From a checkpoint of a small image FSQ autoencoder.
Training: 10100 steps, batches of 128.
Data: trained on photos of plants, animals and fungi (iNaturalist), 155796 training examples, 8.3 epochs.
Rows from block 3 of the encoder of a small image FSQ autoencoder, named by matrix and row number. Rows with one number within an expert belong to one neuron, the router's apart. Each number is 128 + 32 x the weight over its row's rms, rounded and kept within 0 to 255. All counts start at 0.
Before each expert's rows are labels from the 100 images, of 14976, where the router gives the expert most weight on average: "strongest on" is what is common among them; "colour at peak" is the nearest of a few named colours to the mean colour under the peak. Only what is clearly more common there than usual is listed. The data: photos of plants, animals and fungi (iNaturalist).
# router: router (encoder.blocks.3.mlp.router.weight, 32x128), inputs 64-127
# up: expert up (encoder.blocks.3.mlp.up, 32x128x128), inputs 64-127
# down: expert down (encoder.blocks.3.mlp.down, 32x128x128, transposed), outputs 64-127

# expert 27
strongest on: class Aves; order Charadriiformes
colour at peak: grey
router.27 [119 116 138 176  72 114 183 181 116 173 127 226 146  74 120 180 148 118 112  82 120 111 101  71  83 118 154  73 130 152  97 104 130 144 143 118 124 124 117 124 113 127 150 139 116 156 198 143 163 104 133 140 116 119 108  98 138 151 107 107 114 120 106 161]
up.0 [118 172 173  65 132 165 113 103 168 113 126  58 148  73 159 154 132 159 132 108  92 220 188 129 130 148 114 141 190 151 138  91 125 175 170 166  62 146 175 122 140 136 126 123 154 173 142 112 116 101 124 143 124 153 107  81 122 103  65 126 139 175 135 114]
down.0 [114  77  78 132  90 134 114  92 147 125 102 125 109 120  89  43 137  98 133 132  94 193 131 161 194 117 119 144 116 177  93 167 208 100 145 157  56 133 123 132 132  95 170 178 168 123  95 122 118  80  99  94 109  98 169 157 138 114 142 158 117 120 145 128]
up.1 [122 104 161 148 118  46 173 118 136 118 140 108 148 136  78 113 117 132 105 185 116  87 101 117 146 148 107 133 152 115 157 132 111 153 121 122 137 181 163 110 107 107 169  82 135 185 116  88 139  79  96 162 187 109 135 109 149 152 143 179 172 107 128 134]
down.1 [ 89 137 155 122  87 190  94  60 122 132 163 157 119 114 122  89 124 130 166 149 142  87 185 158 119 107 134 141 181  92  91 126  30 157 169  22 103 141 140 110 109 113  99 100 141 117 123 155 106  82 143 135 136 110 185 148 114  92 195 175 144 133 164 117]
up.2 [ 85 172 116 152 131 124  96 118  99 137 138 128 123 134  61 194 179 110  63 132 118  89 102 139 177 110  93 135  97 141  58 141 129 146 170 177 142 157  70  98 122 125 118 105 148 110 199 101 139 135 121 152 170 126 169 145 189 186 190 172 154  54 118 162]
down.2 [147 164  92 133 142 147 107 141  71 143 109  86 125  89  95 123 108 158 133 141 106 117 103 167 156 101 171  82 138 137 107 183  78 118 147 137 115 140 167 170 157  95  74 155 168  94  55 114 124 115  49 152 109 146 138 139 156 140 143 182 179  91 159  93]
up.3 [ 99 119  88 169 143  86 132 151 125 138 108  79 101 142 179 167 126 163 100 104 124 108 106 103 110 101 167 140 106 160 128 125 127 131 127 164 216 133  65 161  93 156 118 124 106 172 184 115  78 125 149 170 156 125 117 105 117 159 154 168 134  82 133 121]
down.3 [ 65 126 186 127 122 144 126  92 147 142 162  88 125 106 133 138  89 130 136 167 134 146 156  92 180 129 193 118 104  95 103  96 149 163 170 108 118 120 136 156  90  97 122 181 119 184 127 112 130 131 104 159 104 103 165 184  94 163 132 182 156 153 144 113]
up.4 [150 135 180 177 108 225 202 122 129 143 143 103  99 132  98 191 116  90 136 111 148 169 156 128 127 138  44 117  87 182  99 177 126  97 116 120 159 119  75 143 110 217 121 123 104  92 141 165 108 170 133  93 140 134  96 115 154 148 143 190 118 168 114 179]
down.4 [ 98 170 134 101  80  62 100 163 104 115 153 125 167 122 145 122 114 117 130 116 137  94 165 118  46 155 150 116 140 107 113 128 190  86 196 116 166 122  71 167 141 116 111 111 116 179 149 151  46 121 183  89 173 169 113 157 155 163  96 155 118 129 204 114]
up.5 [124 205 124 145 166  64 127 181 126  47 134 118 138 100 161 169 118 142 112 158  94 112 131 124 135 150 143 169 149 129 173 138 169 176 111 111 195 139 113 149 152 161 117 115 105 133  60  52  23 134 104 105 140 136 125  99 110 134 140  77 165 136  96 167]
down.5 [109 132 127  86 159 115 131 110 154 163 102 119 164 121 140  80 159 117 131 129  84 178 155 104 102 145  81  95 136 107 108 149   0  85 128 108 128 146 149 167 125 115 116 135  96 127  87 108 122 142 116  76  66 136 128 122 127 139 110 198  99 131  92 121]
up.6 [172 108 141  75  98 137 138  87 183 158 141 200 139 113 154 117 103 134 171 129 106 156 120 122 127 150  77 128 216 152 126 122  67 184 103  76 169  79 159 125 151 131 112 120  80 156 153  99 111 162 166 109  86 141 157 116 123 133 178 152 107 138 134 134]
down.6 [176 119 114 110 117 131 152 182 120 128 156 111 108 144 142 173 121 171 156  76 102 126 144 112 139 156  94 133 170 161 112  94 194 157  80 103 117 154 134 134 157  99 142 148 114 148 233 136 165 140 151  72 135 161 113  94  82 132 123  90 129 155 149 125]
up.7 [115 161  89 108 140 152  88 156 145  97 145 114 117 147 108 162 100 153 127  77 204  81  94 132 118  95 119 137  69 174 171 102 155 158 161 145  88 174  77  59 153 100 139 103 148 111 183 155 123 132 152 178 137 158 140 110 141  80 149 180 162 129 112 143]
down.7 [ 79 170 147 107 100  78 111 189 129 130 149 221 152 117 156 120  85 159 141 130 162 100 161 142 155 105 174  91  64  87 154 130 143  70 102 124 121  90 120 172 132 111 162  95  99 114 128 209 103  88  97  52 112 109 144 139 105 103 126 158 156 152 161 158]
up.8 [136 115 101 166  99 124 135 138 114 142 169  97  99 115 151 180 131 128  86 150 161 109  76 150 169  86 111 125  98 176  58  92 132 151 135 187 131  76 155 138 113 152 112 148 152 169 117 116 131 128 132 175 160 131 112 137 133  99 143 140 129 156  90 129]
down.8 [108 138 149 144 157 198 123  92 145 115 126 180  89 116 150 128 117 137 156 153 143  53 164 108 189 163 126  71  95  87 174 121 111 174 136 112 126 118 111 170 168 168 101 113 133 105 148 167 126 100 133  94  66 118 139 106 104 101 164 126 141 136 119 124]
up.9 [158 134 159 122 115  84 130  61 126 105 130 194 137  83 131 115 114 144 135 130 110  83 147 132 119 138 129 157 121 139  99 151 129 144  48 156 149 144 128 101 100 165 128 125 146 188 132  94 111 130 110 184 154 153 149 114 147 131 141 149 134 126 189 116]
down.9 [124 169 173 110 135 188 120  72 194  82 140 225 197 170 144  94 122 100 124 106 180 123 136 126  86 122 176 127  93  95 136 145  34 100 113  84 106 114 134  59 166 147 120 115 146 131 134 152 134  87 167  52 134 128 136 138 153 120 182 149 129 115 109 167]
up.10 [145 153 184 154 147 160 137 146 104  52 134 133  93 146 157 143 116 118 134 154 104 159 153 138 108 100 159 126 138  82 113 174 124  90 108 140 120 171  96 189  43 181 147 124 151 151  94 144  95 111 109 120  87 190 164 124 124 113 187 100 103 104 141 154]
down.10 [110 143 175 170 113 138 128 112 154 148 112 185 107 147 133 125 100 180 109 107 162  89 102 112  75 128 158 120  87 122 127  67 172 126 145 194 102 145 114 105 168 125 135 132 124 149 131 134 148 159 158 107 163  87 134 105 129 158 143 148 118 128 155 157]
up.11 [110 134  96  94 183 164 114  46  97 128 169 145 124 141  74  94 159 120  91 107 108 143 110 153 154 179 168 161 143 179  91 151 145 102 161  96 113 141 151  81 124  83 123 154 137 116 165 131 169 166  81  90 124 157 151 165 137 134 144 134 108 120 180  83]
down.11 [197 125  96  90 118  63 110  97 167  78  81  97 198 181 144 105 152 106 105 121 116 187 134 131 126 120 145 175 158 177 159 124  16 119 164 142 101 147 155 126 145 131 145 167 143  82 134 146 102 165  91 149 109 115  99 124 151 113 171 148 115  90 123 148]

# expert 30
strongest on: phylum Chordata; class Aves
colour at peak: cyan
router.30 [108 145 103 161 176 118 146 161 152 146 126 177  82 127 103 124 160 118  98 128 136  49  97 119  94 136 108 159 125 125 100 138 168 132 147 117  76 177 108 161 139 164 123  96 127  73 140 155 138 165 110 186 128 139 132 141 168 137 164 142 123  88 117 107]
up.0 [154 139 139 116 143 159 152  81 111 118  97 107 157 104 117 141 126 207 148 136 117 123 153 139 108 166  87  35 140  77 111  72 143 126 172 157 125 108 142 162 131 129 115 109 167 134 156 142 112 134 163 169 160  91 118  97 127 130  60  89 179 120 150  54]
down.0 [ 79 122  92 191  85  69 111  92 117 140 123 140 144 138  87 146 135 125 138  96 136  95 176 180 177 145  81 140  92 163 115 121  84 152 150 111 184 149 147 139 120 137 117 135 106  79 104 108 168 111 116  91 142 107 108 115 164  59 146 160 149 117 120 157]
up.1 [157 101  67 136  91 120 147  69 208 151 118  91 160 121 157  62 115  91 155 149 196 157 105 151 153 162  92 128  89 148 171 124 114 153 120  75  87 157 191 146 132 103 133 135 119 135 124 156 119 132 150  95 129 117 155 119  85 129  21 129 186 127 187 140]
down.1 [166 145 161 200 128 112 170  57 117 129 148 217  69 132  74 103 104 129 121 153 180 147 126 121 137 102 136 113 110  90 141 124 125 115 106 140 158 160 138  85 124 127  81 146 124 171 121 132 169 125 183 141 117 133 174 166 140 111  79 107 135 178 115 157]
up.2 [164 157 153 189 119  94 155  93 162 160 136 144  87 113 128 141  41 156 132  97 125 127 126 124 132 138 203  86  80 148  83 102 144  71 141 191 188 126 109 115 143  96  95 128 150 153 136 148 127  70 142 104 171  99 144 127  96  92 121 137 127 105 103 116]
down.2 [136 124 181 138 101 126 135  88 113  85 116 151 119 131  98 128 104 113  88 125 109  93 120 141 168 122 155 101  64 120 203  96 193 116 112 148 157 155 127 113 125 199  82 140 172 126  74  44 115 171 144 118 124 126 172 140 182 133 137 148  99 141 146 143]
up.3 [127  97  95 104 189  98 148 153  78 116 109 100 148 125  98 112 169 210 157 145  98 142 137  67  92  82 144 150 125  57 111 124 159 112  95 186 136 122 113  82 106 156 170 150 142  84 117  95 131  57  58  65 136 123 170  96 139  96 136 105 130 127 116 139]
down.3 [124 135 125 146 126  30 149 141 110 133 108 167 102 121 113 162 119 165 144 128 125 101 117 147 163 126  86 127 108  78 168 121 146 156 117 148 131 131 194 169 124 112  96  81 173 137  81 124 145 129 104  97 150 150  85 136 153 104  51 185 131 130 191 103]
up.4 [165  93  80 171 171 110 164  95 153 145  95  61 162 106 134 100 111 129 114 150  67 146 155 132 125 127 151 119  70 157 123 138  94  87 123 140  71 126 217 184 104 100 105 131 160 134 204 148 157 159 190 160 146 136 122 102  93 144  98 199 164 141  91 122]
down.4 [143 122 154 117  75 110 151 178 140 124 139 206  92 101 146 118 102 109 147 126 182 134 145 153 182 134  78 139 131 109 163  90 198 130 149 144 195 124 118 116 127 137 111 105 120 162 141  75 125 134 125 122 132 179 118 110 120 106 115 128  99 189 135 127]
up.5 [151 153 110 146  45 166  93 134 137 157 170 111 136 127 180 116 147 162 119 127 127 158 136 157  81 127  99  54 146 137 162 117 141  96 148 129 122 121 153 145 147 115  94 101 155 102 140 172 157 122 243 155 174 150  55  84 117 141  97  98 163 100 143 141]
down.5 [175  95 101 113 136 106 133 121 142  99  98 107 132 172 116 121 162 106 161 112  85  50 167 164 142 107 114  97 112 183 117 128 140 114 155 154 110 103 135 108 129  97 155 168 113  78 162 128 166  77  92 120  45  91  85 126 148  94 148 142 143 108  88 183]
up.6 [184 164 149 158 104 136 151 185 186 149 119 111  59 172 105 157 125 121 153 111 184 148 130 115 158  94 145 146 131  90 141 120 151 129 145 158 130 150 113 104 129  94  51  89 134 133 124 107  98 164 104 120 185 141 162 113  87 127 108  54 110 111 106 102]
down.6 [ 57 123 139  92 147 109  81 133 139  74 125  91 136 130 130 112 126 112  69  96 135 131 140 123 156 103 123 109 115 121 204 126 184  76 141  82 120 166  66 163 120 153  80 143 126 141 137  69  93 135 137 173  81 191 101 122 171 184 131 133  91 150 112 126]
up.7 [ 69 104 218 143 140  68 116 105  58 113  98 109  63 122 110 134 140 100  87 102 122 135 112 180 162 120 119 148 132 164 149  87 129 164 108 174 152 152 144 122 123 130 115 135 138 105 108  85 112 171 127  51 139 195 108 190 115 170 111 153 101 113 141 173]
down.7 [108 140 135  74  88 109 142 196  91 110 166 141 123 123 170 143 114 101 158 132  94 153 151 124 143 173 112 175 238 143 125 154 113 187 121  53 106  73 153 152 136 118 172 149  94 125 134 119 102 102 125  97 116 113  82 130  93 163 109 129 122 117 133 106]
up.8 [119 206 152 124 203 150 127 102 102 162 152  99 152 133 138 211  81 128  83 115  86 152 112 143 137 111 109  98 116 148  95 100 173 126 115 167 206 176 122 144 153 111  48  71 180 151  75 116 115 115 133  98 129  88 123 133 154 182 152 120 154 115 161 129]
down.8 [124 107  61  86  93 189  96  93 146 135  98 124 142 116  93 147 108  74 191 161 120 111 145 151 198 111 151 138 153  95  99 155 124 147 117 137 139 131 107 142 118 166 124 209 109  96  91  93 143  87  68 154 125 140 146 153  89  91 117 135 147 111 113 167]
up.9 [173 144 104  58 125 131 188 123 135 160 145 161 156 140 113  96 171 141 117 174 171 115  91 144 102 146  80 102 128 131 124 126 105 150 146 131  69 114 174 156 117  90 120 113 140  90 117 123 155  70 162 160 144 155 123 153 146 178 132 127 160  98 117 108]
down.9 [131 167 142  87 111  76 111 134 128 153 116 199 146 111 143  90 169 124 167 152 166  60 145 127 110 151 149 135 149 135 118 125 109 109 102 120 110 107 153 119 105 137 123 112 113  68 154 169 137  60 111 135 144 148  70 109  97 131 153 127 160 128 135 156]
up.10 [141  90 125  73 131 132 146 170 109 175 135 127 151 134 134 104 138 144 137 144 137 159 158 141 121 174  99 163 112  69 126 112 179 182 154 128 135 113 151  99 144 137 146  95 141 117 100  55 117 128 111 180 132 163 133 144 136 121 165  79 142 120  92  57]
down.10 [123 101 143 159 113  67 141 192 127 116 133 206  58  95 118 142 116 142 141 150  63 122 160 140 141 139 125 100 113 138 146  89 242 147 134 125 137 145 138 159 143 126 126 117 156 163 147 163 103 125 135 130 202 145 134 129 120 153  84 134 119 168 139 126]
up.11 [114 132 105 159 163 157 110 130  94 104 104  89 153 158 140 124  67 154 182  80  68 145 175 130  36  62 122  88 185 147 117 139 132 111 135 130 171 159  99 128 146  93  47 133 135 171 105 164 110 152 121 101  92  77 121 109  93  95 164 131 144 147 124  94]
down.11 [116 134 131 108 167 107 102  48 152 130 144 113  94 105 109  74 140 126 109  69 108 133 115 151 140 119  94 155 170 122 103 125 128 132 160 174 127 111  82  98 116 139 122 139 125 171  54  76 127 187 135 138 113 124 127 160 154 122  98 149 116 113 158 140]

# expert 20
strongest on: order Lepidoptera
colour at peak: black
router.20 [107 143 180 111 148  50  86  55 148  99  96 159 128 122 115 127  90  86 145 125 126  65 138 136 138  92 159 155 166 103 130 173  92 146 133 103 143  71 107 130 120 128 119 111 146 161  82 142  77 190 141 142 157 151 106  94 119 120 131  72 129 166 185 127]
up.0 [148 117  94  93 197  69 100  77 103  73  91 125 130 147 165 151 110 125 142 124  69 125 127 102 123 117 164 104 145 116 104  63 172 121 123 146 134 134 145 168  77 103  98 123 121 122 130 124 131  71  85 152 116 159 163 112 145 178 215 125 155 126  51 117]
down.0 [119 104 164 159 119 178  96 138  82  89 129 104 116  56 163  95 121 124 137 149 164 124 166 170  80 138 136  98  90  76 124 176  97  88 146 190 133 120 139 112 139 123 106 140 117 124  64  83 146  64 159 162  89  88 172 147 107  68 132 137 153 169 144  81]
up.1 [175 126  68 138 105 162 150 175  72 150 149 108 129 151 152 127 147  73 115 108 119 145 114 160 140 120 118 158 107 152  91 182 107 112 134 108 114 110 146 109 116 113 129  84 108 112 154  91 151 127  73  93  88 163 121 197 117 189 129 147  98 110 164 136]
down.1 [121 130  94 155 145  63  85 151 118 117  99 120 111 111 129 129 143 149 140  89 105 114 129 109 106 121  54 188 132 141 160  62 118 119 124 199  87 133 142 146 116 129 111 101 114 102 130 157 119 178 154  61 217 178 114 100  91  79  71 141 168  75 210 139]
up.2 [125 153 142 159  99 138 159 135 169 131 107 179  68 127 143 164 139 106 108  95  97  76 107 149  92 124  98 134 122 156 130 128  88 149 138  99 207 136 110 163  78 169 101 112  43 171  88 120 109 171 167 154  97 103  83 101 153  93 122 229 131  98 132 112]
down.2 [153 142 102  70  99 123 176 109 132 143 198 206 126  85 172  88 135 127 102 108  98 110 126 113 136  88 126 175  76 160 129 183 105 133  61  83 106 111 163  88 151 117 129 108 111 134 171 144 148 152 124  92 144 117 107 106  98 100  80 105 133 153 108 105]
up.3 [162  85  85 117 103 116 112  68 149 143 110 157 115 127 105 125 173  94 128 117 172 138 131 132 137 146 179 126 173 106 141 147 105 119 146 124  62  97 163 112 136 149 107 124 136  79 106 101 164  88 131 122 136 191  97 156 167 130 171 142 113 138 112 116]
down.3 [ 91 191 108 100  79 133 114 116 133  97 129  98 104 150 151 112 176 149 123 162  99 161 138  96 122 149 118 129 102 119 131 120 107 162  97  87 134 168 107 147 153 164 124 148 139 115 116 122 130 113 108 206 105 125  96  53 135  86 112 116 128 110 160 118]
up.4 [153 124 143 145 153 124 151 137 109  78 167  72  87 123  94 183 148 123 114 149 142  97 126 142 136 130 155 106 124  92 176  90 215 162 168 148 111 119 130 198 142 189 156 162 149 104  71  97  86 105 129 114 160 189 138  79 122 157 112  88  97  70 125 122]
down.4 [141 106 113  73 136 136 165 114 121 128  89 142 139 120 131 135 126 122 194 162 139 109 179 159 140 113 147 123 112 131 147  96 118  95 143 155 101  81 104 130 105 133 143 149  89  90 116  80 147  78 132 132 143 126 150  97 106  65 154 155 132 126 126 141]
up.5 [119  94 109 112 128 152 159 117 111 191 137 134 152 141 137 167  92 148 123 122 157 149 139 193 137 192  50  69 106 160  92 103  79 107 156 105 135  85 172  87 121 126 167 118 141 121 142 127 170 139 127 129 136  79  99 171  88 100 114 142  83 143 111 159]
down.5 [117 113 152  75 133 115 136  71  97  96 113  61 147 130 137 139 100 120  68 148  99 173 103 148 141 123 163 100 165 117 144 149 111 156 185  68 138 154 101 183 123  90  68 123 162  74 156 142 137 192 116 181 120 135 125 106 152 184  74 138 145 114 114 132]
up.6 [177 119 152 118 155 136 168 100  95 130 153 130 162 188  76 154  93 139 126 126 141 103  67 169 131  94 169 112 133 125 120 152 137 125 142 137 119 184  84 136 143 112 126 113 170 140  59  97 134 109 158 149 165 134 151  97 104 144 109 117 158 121 131 182]
down.6 [152 125 127 206 118 122 159 115 136 158  92  79 142 172 116 104 117 185 141 126 159 127  94 169 129 161 168 113 150 178 120  95 160  98 126 159 152 141 104 107 122  90 145 171  95 205 100  98 171 136  91 103 200 139 130 186 150 163 103 161 142  94  96 175]
up.7 [196  97 107 186 114 127 123 161 129 130 131  81  90 130 154 173 120  81 135 193 124 120 139 158  84 128 132 110 125 159  66  98  66  90 122 128 145 125 162 100  80 166 136 169 177 179 124 155 205 131 130 153  96  70 127 168 145 188  75 112 131 155 144 144]
down.7 [129 153  95 117 140 149  59 109 127  78 141 171  78 101 118 151  93  62 103 130 122 115 102 127 195  99 132 148 185 124  99 126  43 143 134 106 198 177 109 105 142 121 105  96 125 180 125 185 113 149 127  62 166 126 149 137  91 142 152 126  97 142 112 143]
up.8 [ 72 140 153 120 133 105  84 137 138 122 106  69 105  89 191 152 150 155 158 166 117 112 172 113 154 163 110 125 124  91 186 138  57 156 120 100 105 125 154 104 184 103 131 172 155 142 135 113 112 156 118 124 135  64 135 113 136 136 161  96 127 129 216 193]
down.8 [144 129 107 122 176 142  81 101 145 145 129 121 122  90 158 146 120 138 122 154  90 135 164 119  51 125 175 160 125 108  87 119  90  94 125  67 175 137 169 177 120 108 108 140 101 136  98 126 116 134 142 173  96 130 117  40 125 113 180  82 132 124 101 158]
up.9 [160 137  98 137 163  92 112 122  79 127  73 151 143 150 152 120 170 156  96 112 102  92 112 140  56 104 150 165 134 112 122  67 157 117 136 145  98 162 129 138  61 141 112 146 133 131 174 104 168  68  88 107 150 189 158 140 140 162 219  97 109 143 135 154]
down.9 [111  90 130 147 170 132 153 100 129  93 109  91 119 100 173 151 152 111 155 203 156 103 141 167 145 113 101  72 120  84 135 168  21  98 123  91 140 115 109  99 133 162 125 147 159 132  60  82 148  88 110 150  51 102 193 116 145 144 103 163 135 123 140 194]
up.10 [105  94 145 125  83 118 105 144 105 134 115 135 128 125 124  62 201 100 139 147 115 136 139 151 161 139  74 177 114 122 149 177 105 149 106 101 127  94 135 114 117 152 123 122 140 106 139  56 149 139 108 179 106 119 151 153 148 110 159 138 114 144 145 131]
down.10 [121 148 128 100 155 151 145  95 130 110 122 109 103 165 141 115 119 115 126 126  67 170 141 102 111  85  95 123 179 123 113 110 105 150 113  91  71 131 152 160 125 168 109 114 126 117 156 129 134 152 129 194  82 148  98  65 115 112 114 126 132  94 141  90]
up.11 [ 71 161  92 160  88 160 150 144 135 131 150 102 114  75  89 158  99 164 117  87 157 157 118 120  99 123 116 126 137 136 102  81 113 181 162 137  90 118  96  56 193 117  76 126 113 126 154 154 126 189 122 132 106 163 148  70 186 132 119 157 117 170 226 144]
down.11 [184 105 107 123 178  86 102 106 104 152 111 114 114 159 102 122 122 101 134 123  56 195  98 114 138 112 110 155 140 125 123 189 104 148 163  88 141 137 176 156 135 187 161 109 162 107 175 122 143  79 122 128  42 150  99 145 154 173 117 109 109  94 119 113]

# expert 31
strongest on: order Charadriiformes
colour at peak: grey
router.31 [171 158  52 126 190 134 118 175 145  65 116 179 107 151 109 118 103 121 123  75 155  77 130 150  35 139 137 126 107 127 100  97 184 140 128 103 196 120  94 122 125 102  85 124 108 130  63  92 117 117 123 146 104 104 123 156 148 145 185  98  84  75 115 128]
up.0 [106  67 167  85 113 146 108 104 130 106 110 149 176  75 115  83 112 151 159 192 189  50 167 117 102 133  97 157 155  61 186 144 153 154  87 115 141 110 120  89 116 151 152  92 117 118  86  88 102 142  51 177 148 150 157 123 141 142  89 116  89  95 167 146]
down.0 [126 196 128 157  94 117 113 199 125 110 106 100 125 137 143 201 111 116 150 177 181 148  92 115 113 166  57 170 145 140  75 157 127 146 144 135  77 163 196  83 118 122 124 140 132 104 159  73 102  84 153 146  67  91  92  86 141 104 133 128  89 112 140 115]
up.1 [ 93 123 120  86 127 132 110 165 125 115 130 115  89  91 130 105 129  66 120 199 116 103 158 148 125 118 123 126 145 106 106 149  69 159 167 117 100  82 135 138  59 126 164 180 114 138  71 113 145 143 110 143 101 101 134 165 129  32 133  89 137 105 255  94]
down.1 [129 153 123 133  90 152 153 132 133 101 125  99 101 111  72 181 116 127  76 180  89 178 125  84 127 154 169 145  63 104 111  93   0 124 176 115  93 135 145 174 138 184  93 126 135 103 102 124 114 148 105 154  81 125 104 124 167 134  94 164  81 128 145 127]
up.2 [152 138 133 111 153 165 141 135  89 134  95 181 184  99 124  95 105  98  65  97  80 146 119 117  86 205 147 101 146 146 163  87 122 132 193 122 124  57 189 148 133  98 169  99 140 195 130  88 106  91 133  84 121 100 181 138 152  82 160  95 103 165 127 144]
down.2 [113  93 107 157 130 149 111 218 161 102 118 167 173 135 109 176 160  85 130 119 108  65 103 138 152 118  84 127 158 149 112 105 110 166 153 128 137 107  96 144 145 174 166 146 147 169 165 145 167 113 152 131 121 102 157 133 149 161 245  73 105  96 119 155]
up.3 [192 104 141 123 125 102 117 141 145 104  98 113  75 161 109  94 134 106 129 134  93  93 179 181 106 131  92 122 132 153 138 178 134  94 134  48  81 112 138 148 158 201  74 120 136 126 192  85 130 185 169 152  94 104 108  99 111 105 136 183 168 138 146  62]
down.3 [ 10 118 204 108  84 136 167 143 115 177 118 172 141 167 135  84 131 140 130 138  67 137 131 152 140  88 162 116 129  74  85 119  92 172 130 169 134 106 122 149 159 164 121 109 125 153 163 155 129 124 140 139 162 138 147 116 124  85 106 167 111 176 168 161]
up.4 [104  81 173  97 124  92 100 161 110  67  81 102 153 115 129 108 197 137 163 227 107  96 172 112 177  98 126 135 155  81 169 185 109 153 145  88  76 101  88 111 139 175 179 107 113  93  91  47 149 137 136 115 172 111 156 149 119 103 142 148 111 100 182 106]
down.4 [121 154 201 148 149 178 124 134 146 137  76  82 129 174  82 182 141 141 121 127 133 133  71 145  83 151  96 142 142  82 114  91 108  79 122 198  70 164 120 121 143 136 118 157 119 129 181 114 129 130 131 222  77 129 121 110 132 102 155 162 141 168 182 195]
up.5 [175 125 103 180 161 139 101 154 102 122 156  78  99 127 126 109 114  93 144  99 125 114 134  84 117 114 150 114  81 119 125 141 116 107 155 171 105 141 114 110  71 153 149 186 114 134 148  95 147 130 126 110  91 129 134 167 148 108 137 138  94 104 157 231]
down.5 [223 119 130 103 179 102 110  86 133 163 130  95 143 132  71 186 135  95 147 105 123 139 133 139 193 102 149 139 127 116 151 104  84 129 115 197 153 141 165 129  91 183 114 116 104 142 105  72 192 126 118 151  58 118 136 124 168 100 156 121 107  96 145 157]
up.6 [200 130  85 171 142 171 102 133  96 154 137  61 130 147 164 110 110 104 130  97  99 185 100 173 146  93 167 143 162 128 131 129 114 152 120  94 142 117 148 137 138 156  85 128 174 125  83 135  73 156 131 124 103 134 141 179 150 129  98  64 143 162 146 135]
down.6 [170 113 131 144 114  85 112 148 126  93 140 210  74 118 112 143 119 111 130 111 111 125 122 163 109 141  63 113 145 142 118 109  92 115  92 157 154 136  67 113 102 162 143  82 178 156 135 211 190 123 180 108 138 149 150 115 139  85 113  60 104 146 185 166]
up.7 [ 70 147 140 125 117  86 109 158 110  96 147 132 151 170 110  89 191 101  93 177 138  84  84 125  91 128 142 193 121  79 105  91 121 173 103 163 135  88  41 108 129 133 144 155 162 132  97 107 120 185  60  80 150 150 133 132 154 177 131 120 133  61 212 131]
down.7 [115 167 132 167 136  74 143 140 149 110  94 140 123 128 110  98 160 111 105 197 147 131 109 118 160 164 121 153 108  87 142 113 111 135  99 135 183 148 155 126 117 116 125 124  87 145  10  50 130 128 120 174 117 104 108 134 142 210 132 148  81 121  94 158]
up.8 [149 105 104  90  97 121  85 144  85  92 145 110 140 129 146 148 135 136 144  95  69 108 121 158  34 106 113 141 119 110 131 140 188 116 134 113 101 145 112 191 132 169  89 103 112 150 170 139 131 136 118 128 114 121 100 105  92 101 145 142 192 129 143 103]
down.8 [153 135 161 125 157 117  83 108  83 156 149 199 150  95  84  89 157 135 145 101 169 126 153 145 111  73 182 134 106  54  95 135 102 142 130 161  92 131 137  36 130 133 156 100 118 117 101 154 166 128 124  55 127 138 182 117 107  96 165 142 129 135 133 148]
up.9 [122 121 124 164  96 107 157 215 108 102 175  65 119 163 121 174 103 152 120  90 175 186  74 131 111 103  95 108 194 145 112  81 144 130 150 173 162 132  99  97 135 139 142  84  95 126 163 137  88  67 146 121 125 152  79 121 122 134 123  94 129 166 120 101]
down.9 [ 53 172 144 130 115 192  88 102 104 121 118  90 185 129 130 116  91  82 142 177 163  98 160 198 143 112 173 106 107 107  95 158   0 135 148 101 153 116 129 130 140 143  99 129  96  88 113 148 134 109  94 111 110 130 172 131 138 121 157 129 113 113 161 123]
up.10 [125 145 102 158 106  84 121 202  99 142  91 110 125 143  89 137 148  86 157 180 164  88  93  86  17 132 128 165 139 125  82 143  97 112  74 122 141 165 112 143 108 206 122 144 141 123 101 173 129  77 107 149  89 122 108 124 139 169 138 157 171 157 102 163]
down.10 [ 76  90 145  79 157 103 117 101 123 197 120  89 168 127 113 131 152 103 132 132 125 215 163 132 156 133 177 113 121 113 125 127   3 161 160 142 116 126 160 119  83 141 136 116 148 111  77 125 100 175  78 112  78 203 142 121 172 145 137 146 118 144 151  93]
up.11 [113 114 124 111 157 124 112 107  82  75 117  98  92 116  54  84 115  95 132 155 179 133 108 138  75 146  98 101  85  60 100 122  97 119 153 121 131 128 149 144 123 143 157 129 135 141  69 100 145 160  80 109 191 127 135 148 130 108 113 119 129 126 225 121]
down.11 [162 161 167 180 163 149  82  87 112 142 129 110 111 107 102 122 124  86 116 151 151 100 138 121 152 125 163 128  75 158 122 131   6 152 102 112 104 117 146 111 139 126 139  90 162 107 112 117 116  99 150 195  96 116 182 107 147  92 146 179 136  98 173 153]